config.toml
dataset = "microscope photos of single blood and bone marrow cells"
train_examples = 194171
beta1 = 0.95
eps = 1e-08
Rows from block 6 of a small image classifier, named by matrix and row number. Rows with one number belong to one channel. Each number is 50 + 12 x the weight over its row's rms, rounded and kept within 0 to 99. All counts start at 0.
After each channel's rows are labels from the 100 images, of 14976, where the channel reaches its highest value: "strongest on" is what is common among them. Only what is clearly more common there than usual is listed. The data: microscope photos of single blood and bone marrow cells. In brackets: how many of the 100.
# convs0: first 3x3 conv (model.blocks.6.convs.0.weight, 128x128x3x3, each kernel summed), inputs 0-63
# convs1: second 3x3 conv (model.blocks.6.convs.1.weight, 128x128x3x3, transposed, each kernel summed), outputs 0-63

convs0.126:41 45 48 53 44 63 69 74 49 36 50 63 30 58 52 36 17 32 49 58 49 45 64 62 50 47 46 48 46 58 42 71 54 54 75 56 49 62 33 33 55 64 45 58 40 52 79 70 61 41 44 80 52 44 41 52 40 46 44 53 51 48 57 41
convs1.126:54 42 51 53 50 67 72 63 52 45 57 64 29 37 57 51 34 66 44 42 34 44 63 55 49 34 54 49 37 46 50 70 29 57 55 50 53 56 66 59 46 57 57 64 48 54 87 69 35 51 39 55 39 39 42 45 49 28 37 56 61 38 62 54
strongest on: cell type: plasma cell (30)

convs0.95:38 64 51 60 24 38 53 48 47 25 43 33 52 29 47 62 49 69 50 27 57 66 51 53 51 51 59 43 72 44 67 36 45 52 51 42 42 44 55 38 41 59 41 32 49 32 72 70 62 41 42 58 57 36 41 34 57 40 77 30 47 63 40 50
convs1.95:61 62 47 67 59 49 51 41 50 58 50 30 64 43 53 53 51 90 46 37 49 52 42 41 41 52 44 41 44 47 69 49 59 48 54 29 45 37 71 49 42 57 47 40 21 41 70 40 53 48 31 47 43 39 40 43 52 49 69 40 56 61 45 48
strongest on: cell type: monocyte (27)

convs0.20:43 39 60 51 57 62 58 42 39 46 55 59 56 43 58 56 31 41 50 52 45 44 49 58 43 52 40 30 46 64 33 48 45 52 56 63 58 50 61 36 33 60 62 58 40 57 66 62 41 64 61 65 55 55 53 96 47 60 42 71 58 59 59 25
convs1.20:38 40 44 51 78 64 66 54 55 45 33 63 49 45 50 54 36 52 73 43 35 71 44 71 60 34 50 61 41 69 54 70 40 56 52 45 67 45 69 41 58 54 58 54 44 59 35 48 51 52 54 53 54 33 54 57 51 75 40 66 56 43 59 46
strongest on: smear: peripheral blood (74); cell type: myeloblast (54)

convs0.67:24 33 39 42 71 67 28 40 54 57 54 51 64 49 60 48 40 45 44 26 53 34 33 44 69 63 56 65 56 15 58 38 46 45 52 46 42 58 42 48 48 61 55 73 63 44 21 48 39 31 67 46 63 52 56 56 49 45 73 51 58 50 43 55
convs1.67:34 36 31 49 62 61 42 58 61 42 70 58 47 51 57 60 52 46 46 41 60 49 66 48 61 24 41 55 71 39 58 33 23 40 35 53 46 48 54 60 44 45 41 43 60 57 43 54 52 79 29 41 45 53 60 58 48 38 67 45 66 28 41 38
strongest on: cell type: promyelocyte (41); cell type: plasma cell (28)

convs0.90:59 51 72 37 40 58 70 26 45 52 39 76 48 67 28 46 58 41 48 43 44 52 43 49 53 73 43 43 57 41 42 84 26 49 43 55 40 62 99 39 37 53 50 56 54 53 46 56 56 46 52 45 38 67 38 47 64 52 33 53 44 48 44 45
convs1.90:58 52 44 48 48 49 59 52 46 77 46 59 33 43 47 66 48 59 40 51 42 31 30 65 72 33 63 61 70 63 46 66 48 56 49 51 45 50 80 58 46 45 83 45 33 43 37 45 38 47 63 46 62 19 45 46 59 57 32 45 61 45 45 48
strongest on: cell type: band neutrophil (52)

convs0.39:62 59 43 32 28 20 26 46 34 39 69 50 51 56 70 55 43 29 36 61 49 53 58 46 49 36 67 53 51 62 60 65 26 50 37 35 35 46 64 46 52 39 48 53 52 38 59 63 40 42 38 65 58 52 41 70 40 57 52 39 51 61 57 36
convs1.39:71 55 23 48 54 43 66 45 50 46 69 59 52 36 63 60 49 48 58 48 60 67 47 42 41 26 28 73 63 46 51 38 31 54 56 49 66 22 39 57 59 38 56 44 53 52 54 50 45 53 49 42 38 31 47 45 71 36 59 35 46 74 46 56
strongest on: cell type: segmented neutrophil (72)

convs0.74:28 45 59 42 35 51 47 44 20 68 62 40 38 52 49 44 41 39 28 47 58 63 62 68 39 42 43 42 62 40 59 69 44 44 32 54 29 44 37 47 36 45 36 56 45 84 59 49 24 45 60 41 52 59 36 34 60 39 84 37 49 37 42 53
convs1.74:35 54 54 48 57 34 44 52 52 52 60 54 62 52 39 68 54 44 48 52 32 47 47 38 51 42 43 64 55 76 42 60 67 52 59 78 36 39 49 76 39 48 35 63 27 64 52 63 31 21 68 36 41 60 34 49 51 45 61 51 33 40 39 61
strongest on: cell type: proerythroblast (49); cell type: blast (26)

convs0.108:44 56 61 74 47 46 51 41 35 57 53 34 67 40 43 62 28 54 51 53 57 48 42 31 45 49 42 59 39 33 50 46 59 39 49 77 40 35 45 59 42 66 45 29 63 35 73 51 63 73 30 31 28 40 64 20 52 42 35 59 52 72 35 35
convs1.108:47 55 54 79 43 46 50 45 55 64 26 54 52 60 46 48 36 42 44 51 41 39 40 31 53 45 41 61 43 56 59 57 54 31 52 44 45 57 48 31 54 52 61 54 54 28 58 51 58 59 53 34 44 43 40 50 73 50 55 35 42 83 45 52
strongest on: cell type: eosinophil (83)

convs0.17:65 30 33 63 61 49 36 63 58 45 33 64 72 50 44 45 54 49 43 40 51 65 65 49 56 31 60 60 22 54 50 49 55 54 38 33 47 47 43 34 51 58 30 56 70 41 44 60 64 32 47 60 65 60 66 25 48 53 57 68 45 53 43 56
convs1.17:57 42 35 48 54 40 65 52 47 51 47 45 54 45 35 63 55 41 52 50 39 40 44 49 63 33 64 56 55 56 46 46 33 40 54 47 45 64 66 46 30 64 41 46 54 56 49 43 58 28 77 27 21 71 51 44 62 67 70 61 68 54 43 37
strongest on: smear: peripheral blood (70)

convs0.106:45 23 48 61 40 72 43 50 58 37 53 58 61 51 41 54 48 61 56 50 67 45 31 49 79 50 49 48 45 41 64 44 75 46 39 39 63 70 85 54 74 41 60 52 44 50 40 67 55 52 22 43 38 67 47 47 44 39 30 54 51 29 26 55
convs1.106:48 30 44 71 49 47 47 45 41 44 60 62 31 29 49 51 46 52 52 43 41 37 54 52 61 44 44 47 55 42 47 50 55 75 43 47 53 25 59 32 51 64 48 66 41 80 46 44 61 67 58 52 71 50 61 67 49 58 46 44 36 51 22 53
strongest on: cell type: blast (29)

convs0.52:31 40 42 36 47 41 67 76 45 69 54 50 55 32 44 61 31 74 42 47 60 56 52 35 68 51 64 46 53 44 69 43 38 57 72 38 52 51 70 68 66 38 56 44 33 35 66 42 48 60 61 58 56 50 50 47 55 61 44 56 37 36 41 59
convs1.52:36 33 50 44 65 43 58 39 60 44 70 66 46 48 32 47 45 45 44 60 35 40 52 52 36 60 52 39 55 53 45 46 67 71 62 42 54 27 43 57 43 63 46 53 57 52 43 57 31 53 44 86 37 48 43 64 36 52 40 50 53 46 47 61
strongest on: cell type: proerythroblast (30)

convs0.93:74 48 44 48 51 62 61 54 64 45 33 45 52 70 33 63 40 42 34 77 52 47 25 33 45 48 29 55 36 42 52 58 40 55 42 37 43 57 57 23 56 55 57 71 41 41 66 43 54 27 48 65 40 44 31 67 59 58 47 63 44 55 38 46
convs1.93:61 53 52 34 50 65 64 55 35 46 56 29 60 34 60 73 40 32 46 47 44 66 53 34 77 48 49 40 42 50 55 71 43 48 40 49 42 64 54 37 42 64 70 59 52 37 43 60 52 47 31 39 64 27 51 29 43 47 47 44 48 46 42 55
strongest on: cell type: promyelocyte (29)

convs0.9:30 55 33 61 42 53 69 49 55 47 48 56 74 60 55 53 47 49 49 48 42 59 59 56 59 29 32 46 49 52 56 30 52 29 77 68 37 56 31 41 53 63 48 51 35 45 48 57 54 63 41 53 39 56 71 38 48 43 62 47 65 35 56 74
convs1.9:34 50 69 41 69 55 53 62 63 52 55 37 61 43 62 52 38 54 32 51 44 38 47 47 46 28 58 61 37 53 33 59 69 25 61 39 45 55 48 43 72 44 44 58 71 48 43 45 49 51 64 51 41 52 73 43 69 48 47 65 51 36 38 60
strongest on: cell type: erythroblast (74)

convs0.35:60 43 62 51 47 36 42 60 54 52 55 53 48 71 37 52 51 62 42 49 48 46 51 54 58 55 89 57 55 47 59 46 36 49 46 41 44 40 65 41 37 44 41 52 42 49 60 70 64 56 54 40 22 49 46 27 49 56 47 40 64 42 53 36
convs1.35:49 47 51 56 69 46 54 52 47 30 45 69 52 58 40 54 75 24 56 43 43 33 48 47 45 33 54 66 33 52 41 50 41 56 42 34 52 32 63 45 41 36 41 47 25 40 48 29 57 54 50 51 65 40 40 43 47 41 37 39 78 55 47 41
strongest on: cell type: blast (26)

convs0.60:45 35 45 49 51 55 49 49 44 44 47 59 36 41 67 37 46 70 34 55 44 30 45 55 66 56 46 45 33 82 52 75 48 68 63 42 46 35 43 51 62 27 57 40 60 34 45 74 49 68 49 41 49 86 56 66 58 35 29 51 34 52 27 43
convs1.60:63 58 38 60 64 72 49 57 60 50 47 69 39 57 41 46 35 66 28 45 65 44 54 56 56 61 40 74 56 49 41 34 56 74 66 41 60 58 61 55 67 61 28 40 51 59 36 46 55 47 25 44 47 59 79 63 53 40 36 49 34 45 49 47
strongest on: cell type: segmented neutrophil (42)

convs0.61:49 75 66 67 18 44 38 36 50 52 47 57 67 57 52 60 53 64 45 67 43 47 55 52 45 61 82 59 39 46 30 52 69 43 41 36 35 55 49 48 59 51 44 46 51 56 58 53 39 35 22 52 33 58 33 58 53 60 51 28 31 55 54 36
convs1.61:48 72 26 41 53 43 45 41 42 40 69 42 55 67 48 53 52 50 52 64 49 51 57 38 16 44 46 67 35 69 59 56 43 54 43 20 54 28 37 38 45 29 40 35 47 54 54 44 38 40 43 52 49 18 55 45 68 36 52 59 55 48 33 50
strongest on: cell type: segmented neutrophil (57)

convs0.72:30 42 58 48 24 45 33 53 19 50 44 52 37 48 43 58 55 40 50 59 62 33 48 89 47 40 45 57 28 38 56 51 56 27 46 47 42 46 34 46 54 55 57 50 38 47 56 43 50 40 49 35 57 47 50 36 47 42 52 48 46 80 49 51
convs1.72:39 46 62 57 38 43 38 34 43 61 48 62 48 46 47 69 40 57 45 36 48 62 46 83 42 50 50 61 23 42 59 53 64 56 54 45 43 39 57 65 47 47 42 33 55 50 62 67 57 54 50 44 59 59 42 81 59 56 61 49 60 98 37 35
strongest on: cell type: eosinophil (69)

convs0.89:38 39 69 38 34 37 59 31 47 58 50 66 62 72 65 55 56 48 49 53 74 22 42 39 49 61 62 62 63 46 56 38 59 50 51 39 55 67 57 23 52 60 35 41 44 31 41 42 58 43 51 59 50 31 44 28 48 44 37 47 55 57 67 41
convs1.89:58 52 52 69 45 62 75 59 46 60 62 87 67 65 41 45 51 47 43 60 55 25 53 37 44 63 82 72 38 60 59 46 56 54 44 53 56 33 41 32 44 59 49 60 54 51 49 49 49 64 45 37 57 39 45 26 49 27 42 53 54 77 70 67
strongest on: cell type: artefact (75)

convs0.115:60 39 37 68 52 47 78 64 29 36 50 60 36 61 49 57 36 60 47 72 57 62 71 62 33 39 51 25 48 40 37 57 64 51 44 37 34 61 32 50 52 41 46 42 61 40 88 53 34 44 43 63 57 48 43 59 69 55 69 68 46 52 54 40
convs1.115:54 55 64 54 40 42 46 40 23 42 30 54 49 80 39 42 38 49 47 34 45 68 70 38 41 47 52 58 36 50 49 33 61 35 42 60 67 51 63 51 46 43 45 47 24 31 79 49 34 50 30 68 52 55 48 57 57 42 48 72 66 53 49 45
strongest on: cell type: plasma cell (59)

convs0.13:57 44 50 43 68 43 63 54 62 39 44 46 49 48 49 13 68 32 46 42 70 64 52 49 65 37 42 49 51 47 56 54 49 43 40 45 69 27 52 60 53 66 60 43 33 60 37 58 51 50 43 51 46 36 46 54 55 36 58 49 53 49 67 70
convs1.13:47 37 75 62 46 53 66 48 43 36 55 28 61 49 40 00 52 72 51 70 42 50 50 42 51 49 48 58 44 42 49 65 62 58 52 42 48 44 40 62 51 81 52 44 51 68 56 59 35 80 51 53 59 48 54 53 68 57 43 63 45 50 62 37
strongest on: cell type: erythroblast (76)

convs0.3:55 57 22 38 56 47 30 33 33 52 51 39 58 49 37 30 55 35 49 46 47 36 46 22 56 51 54 62 63 50 53 46 37 55 69 48 43 35 66 57 49 44 54 61 38 59 38 58 58 55 52 34 38 42 56 46 47 43 51 59 65 46 41 51
convs1.3:60 45 56 45 50 44 51 35 19 51 67 56 42 32 55 27 52 37 67 70 69 57 49 49 60 45 42 56 55 45 38 50 10 47 34 49 44 17 63 45 59 63 64 49 48 69 40 56 37 55 55 40 65 31 56 39 43 48 55 48 66 64 46 53
strongest on: cell type: erythroblast (70)

convs0.92:62 51 68 42 44 31 59 54 38 40 63 59 57 44 56 57 44 38 32 47 42 65 41 41 35 58 48 46 43 49 76 50 22 40 43 59 46 65 40 75 47 51 71 58 49 43 60 54 42 43 36 56 65 56 41 30 54 34 28 60 38 22 43 55
convs1.92:53 67 36 33 34 59 37 44 39 50 35 56 56 54 42 36 51 40 56 31 52 59 54 39 71 50 51 68 55 45 41 50 48 56 42 56 30 52 32 40 54 47 66 63 47 45 56 31 57 56 71 69 57 63 47 21 47 48 33 68 32 33 45 54
strongest on: cell type: segmented neutrophil (59)

convs0.103:42 48 56 35 52 53 56 47 67 38 50 44 44 42 52 57 55 37 75 53 59 69 45 30 60 29 50 38 46 34 34 50 44 55 45 57 44 35 33 36 31 61 50 56 83 64 49 29 40 53 24 24 58 59 49 30 61 40 51 51 60 54 48 37
convs1.103:47 54 59 47 35 59 56 45 62 42 51 55 42 52 62 66 33 38 63 46 50 57 53 54 32 44 53 69 34 59 50 24 56 30 42 47 60 77 57 38 40 56 53 72 75 49 45 54 51 50 43 44 39 54 57 45 34 45 68 36 70 65 48 52
strongest on: cell type: artefact (32)

convs0.4:58 59 36 68 48 50 69 44 46 43 49 32 37 17 44 31 64 49 40 40 54 62 60 54 55 60 41 55 43 58 60 54 44 34 46 55 55 29 61 50 33 61 42 50 50 44 50 25 60 49 58 82 49 64 76 59 54 57 42 53 25 60 58 41
convs1.4:51 78 54 54 43 61 55 56 56 70 67 37 41 61 49 50 45 51 56 64 42 62 44 56 54 30 39 59 34 36 66 47 61 28 41 51 36 25 37 75 39 42 52 49 49 51 46 68 42 42 80 43 44 70 48 59 60 59 41 64 51 43 59 61
strongest on: cell type: promyelocyte (39)

convs0.46:60 45 45 57 64 42 69 49 81 55 31 41 45 47 55 37 62 65 43 33 51 51 29 58 34 49 54 46 36 20 42 27 57 85 41 49 51 75 52 61 51 52 39 43 43 42 36 45 48 54 37 26 46 62 46 38 63 43 48 58 46 49 37 58
convs1.46:50 23 41 61 56 47 45 41 62 60 48 49 29 70 76 32 63 59 62 58 41 70 24 59 65 68 51 49 51 46 37 20 41 53 52 31 80 81 48 34 37 58 48 51 54 59 58 45 43 52 30 49 57 36 36 20 63 51 53 62 32 50 56 59
strongest on: smear: peripheral blood (36)

convs0.113:34 38 59 48 22 68 57 51 64 45 34 43 50 46 53 53 67 48 45 48 63 46 48 44 53 54 54 41 39 62 40 30 70 66 49 31 59 38 50 41 63 67 82 51 40 64 48 36 39 58 74 45 39 66 27 62 34 66 27 54 53 39 56 50
convs1.113:52 42 66 47 45 39 45 59 46 37 56 35 55 33 61 46 62 39 55 75 48 31 39 67 46 44 46 42 57 39 42 60 82 67 57 43 61 40 45 48 56 43 62 82 37 68 58 50 41 71 66 47 57 73 39 37 37 53 35 36 62 39 58 56
strongest on: cell type: promyelocyte (60)

convs0.81:34 44 40 48 53 65 42 56 59 38 47 49 24 52 47 48 41 66 50 41 52 53 19 38 52 34 51 75 53 60 61 50 45 42 29 64 53 70 55 43 62 50 68 33 59 58 27 53 39 45 51 38 77 49 50 38 27 50 26 56 46 51 42 69
convs1.81:41 43 34 57 48 60 40 62 60 45 28 56 39 54 32 25 61 52 44 39 66 50 42 54 62 51 40 56 49 56 34 61 47 37 59 63 46 63 29 46 39 56 72 34 57 58 35 45 42 53 46 70 64 93 43 67 70 63 57 43 38 68 50 41
strongest on: cell type: promyelocyte (28)

convs0.76:51 57 45 57 43 68 54 69 41 46 54 37 41 58 36 44 55 61 48 28 38 56 46 60 54 34 45 71 50 66 50 46 50 40 45 50 51 26 32 36 80 52 68 43 65 50 47 46 41 65 39 39 71 53 85 41 51 50 58 72 41 54 40 57
convs1.76:47 45 70 67 74 55 57 53 48 57 61 47 77 65 69 35 55 61 55 28 43 50 46 51 67 42 43 45 61 43 34 46 52 51 61 61 49 61 48 51 50 33 74 64 62 43 50 30 45 48 57 41 26 73 71 40 67 55 46 19 31 51 62 46
strongest on: cell type: erythroblast (90)

convs0.50:53 53 40 62 58 63 60 57 68 47 43 48 58 43 35 58 35 61 37 54 50 70 67 64 51 19 34 54 55 52 35 56 41 57 63 52 55 50 39 70 28 67 27 59 70 40 46 59 29 39 43 55 32 78 46 38 21 58 48 60 41 50 53 32
convs1.50:29 94 56 52 69 54 27 50 56 39 33 49 55 44 50 34 32 25 32 51 73 48 40 47 52 32 46 43 45 53 59 61 49 48 46 68 49 46 77 26 36 49 46 54 43 23 63 50 34 39 59 43 46 54 54 51 15 43 70 62 64 30 38 38
strongest on: cell type: plasma cell (33); cell type: erythroblast (33)

convs0.51:47 50 46 45 37 25 50 33 65 46 42 33 49 68 27 58 59 21 36 56 38 60 51 51 49 56 40 45 64 44 42 63 47 60 57 44 63 56 31 57 60 75 42 57 50 68 65 36 38 40 49 57 48 68 56 49 43 50 44 49 52 42 40 30
convs1.51:39 81 39 32 16 34 61 68 50 44 39 43 49 62 49 55 46 40 49 42 53 59 72 57 56 63 49 46 74 40 50 40 44 51 46 50 42 66 46 63 57 40 37 50 36 49 65 41 32 59 66 53 67 44 43 35 39 56 48 65 43 52 43 46
strongest on: cell type: promyelocyte (50)

convs0.37:60 52 52 50 46 27 36 57 39 51 43 70 61 38 31 50 51 42 79 63 64 53 40 67 59 47 31 39 52 67 46 34 39 65 42 50 40 45 66 48 45 44 36 59 59 54 54 40 36 34 55 66 30 63 40 82 53 39 59 60 62 58 56 44
convs1.37:72 53 60 73 50 50 54 49 52 65 54 69 44 48 49 68 51 59 50 35 41 59 54 36 50 62 51 43 43 32 37 63 33 59 48 42 38 43 36 45 37 57 54 49 26 59 51 52 41 48 64 55 45 40 41 41 40 64 52 30 38 17 37 50
strongest on: cell type: blast (25)

convs0.5:41 51 18 35 50 23 50 27 53 45 50 35 46 44 45 50 35 68 30 49 49 36 61 56 43 40 44 48 49 75 51 41 36 45 52 48 52 56 55 55 44 64 60 65 66 44 58 64 53 50 28 55 49 53 56 79 54 51 42 67 70 42 37 55
convs1.5:37 63 41 44 67 39 44 50 44 48 46 67 30 48 51 42 55 63 30 64 54 44 67 65 42 60 50 51 63 50 64 66 54 61 41 53 44 63 70 73 17 49 58 49 47 34 48 64 65 51 44 59 56 44 57 45 46 46 39 58 62 37 57 41
strongest on: cell type: plasma cell (38)

convs0.16:49 41 51 43 51 37 47 38 44 44 55 55 46 23 57 56 57 29 53 40 51 57 50 35 51 64 54 50 41 34 47 31 41 54 38 36 52 35 36 64 64 75 60 57 68 59 33 51 43 54 56 37 63 17 59 74 64 42 62 60 50 45 55 49
convs1.16:46 37 60 33 57 57 54 60 58 50 48 54 77 37 65 63 48 31 56 43 73 61 58 54 52 40 59 42 49 61 44 75 43 49 58 56 51 48 61 75 50 35 39 48 98 31 46 46 58 86 42 32 40 55 39 60 53 32 45 50 43 45 32 46
strongest on: cell type: erythroblast (51)

convs0.110:62 60 36 61 42 31 88 46 50 60 40 38 51 41 59 41 66 52 39 39 42 58 60 67 63 47 37 34 46 69 55 51 37 82 40 54 51 51 53 61 55 55 43 33 43 56 37 62 49 50 34 65 38 50 57 85 62 62 53 52 64 78 54 49
convs1.110:65 78 43 72 41 50 72 40 59 51 18 41 50 63 57 42 38 60 51 51 25 46 41 42 49 62 62 39 49 38 44 51 55 49 61 82 44 59 64 67 59 56 41 73 54 59 64 54 39 54 64 41 46 57 41 36 54 59 60 53 43 35 62 53
strongest on: smear: peripheral blood (54)

convs0.53:42 55 56 29 50 48 53 43 35 54 42 53 55 39 53 46 48 72 59 55 41 36 48 79 40 63 55 58 54 46 58 52 60 52 40 57 60 55 40 42 44 48 28 35 41 61 50 38 63 34 49 65 37 60 46 80 45 59 65 54 49 56 28 54
convs1.53:54 43 55 42 33 72 60 48 41 51 50 42 46 49 59 56 53 37 53 38 30 38 30 78 36 55 56 57 41 47 66 48 59 43 59 56 53 48 42 70 54 37 59 59 56 36 50 50 51 51 44 47 39 25 57 68 44 63 53 13 48 77 45 54
strongest on: cell type: eosinophil (55)

convs0.40:44 64 51 51 60 47 54 33 53 42 29 56 60 50 41 49 37 40 48 76 42 56 61 64 44 44 42 29 41 45 57 77 35 56 50 52 49 41 76 62 62 62 58 35 50 42 32 29 64 74 85 52 39 48 64 42 40 61 42 78 66 44 63 51
convs1.40:54 58 51 66 53 48 59 33 23 71 45 54 60 55 36 53 42 30 42 38 64 58 44 68 37 62 48 48 45 52 49 55 46 38 63 99 44 62 49 35 70 54 57 53 52 42 50 61 52 45 81 46 51 49 50 38 52 32 33 67 53 40 54 40
strongest on: cell type: band neutrophil (28)

convs0.64:78 51 44 40 46 72 60 65 47 49 42 45 46 40 51 50 48 41 45 48 66 45 34 99 52 52 49 78 60 33 60 45 61 50 48 35 46 73 45 61 56 44 56 48 54 55 72 62 55 49 38 48 54 59 48 59 62 54 47 55 42 51 35 38
convs1.64:55 39 54 67 57 66 50 25 37 43 48 48 40 51 38 60 53 46 57 39 70 40 52 90 66 42 47 66 43 37 61 42 62 41 37 47 44 63 19 35 42 50 49 32 43 63 65 49 47 38 55 51 48 62 66 87 46 58 60 46 47 82 45 28
strongest on: cell type: eosinophil (73)

convs0.33:56 28 58 32 36 52 56 44 61 56 54 71 51 46 45 51 55 42 44 32 71 52 64 33 43 66 51 54 36 47 30 49 46 69 35 55 51 57 28 70 49 61 46 46 29 58 43 43 48 66 43 44 48 49 40 70 82 44 58 52 48 31 54 44
convs1.33:50 37 53 43 40 50 63 45 68 43 59 68 49 52 50 53 28 24 61 51 42 49 34 62 62 55 48 56 35 51 45 63 55 44 42 35 55 40 39 52 54 33 41 64 56 39 47 64 43 26 33 56 35 42 49 75 54 47 37 56 53 42 55 72
strongest on: cell type: plasma cell (25)

convs0.45:37 42 50 57 56 32 50 64 56 49 52 56 27 60 35 51 45 38 53 68 43 57 38 12 33 44 66 53 75 41 39 42 47 60 48 52 56 59 51 50 33 51 49 70 63 45 54 59 42 47 51 37 34 58 31 54 57 65 66 26 77 49 44 53
convs1.45:42 41 43 51 50 19 56 52 46 38 64 29 60 39 55 53 57 66 55 35 33 66 51 67 39 63 64 54 34 61 36 45 58 27 57 36 57 48 43 29 30 53 61 62 62 40 42 50 35 49 32 47 57 49 44 55 49 60 93 32 59 40 38 68
strongest on: cell type: monocyte (33)

convs0.58:64 30 47 50 52 32 57 53 32 34 53 59 45 50 31 52 39 49 52 63 26 61 21 40 63 60 69 51 48 44 56 61 44 57 82 41 29 41 52 53 76 63 63 50 51 30 42 56 65 37 68 53 51 46 37 52 44 42 50 52 77 40 50 48
convs1.58:46 58 55 38 45 68 42 54 47 54 45 60 51 28 33 69 59 54 56 41 59 36 41 40 67 30 51 54 44 23 44 56 38 46 50 63 63 46 36 42 55 46 50 40 56 52 34 33 38 57 61 75 48 65 46 45 32 38 33 54 51 45 64 52
strongest on: cell type: proerythroblast (28)

convs0.27:65 50 47 58 62 56 38 46 44 58 50 47 34 43 53 27 41 64 54 24 46 48 41 38 53 38 69 72 43 76 44 50 56 62 75 65 58 55 31 43 51 55 51 58 63 50 81 45 58 37 61 37 31 54 54 62 45 87 60 44 51 44 48 42
convs1.27:59 53 33 43 37 60 43 56 50 76 71 48 47 48 51 47 58 62 60 35 30 61 27 51 63 29 54 79 58 63 52 53 38 54 54 71 44 43 48 73 53 68 68 49 80 54 38 72 44 55 56 46 38 47 55 37 29 68 59 53 61 55 37 48
strongest on: cell type: erythroblast (67)

convs0.49:57 56 47 47 43 53 40 51 36 70 49 07 40 41 61 47 49 77 36 44 35 74 43 69 45 58 51 40 49 46 39 54 27 47 36 55 57 35 70 57 55 67 44 51 56 49 54 46 27 36 57 53 68 55 42 40 67 60 50 51 58 34 51 57
convs1.49:51 53 34 61 54 60 90 40 56 50 50 40 28 49 60 33 39 59 58 66 42 58 62 48 63 42 49 40 54 61 50 47 34 49 50 53 63 55 75 59 56 37 49 46 47 60 50 49 54 18 53 44 41 75 55 58 69 61 30 53 48 28 49 38
strongest on: cell type: monocyte (26)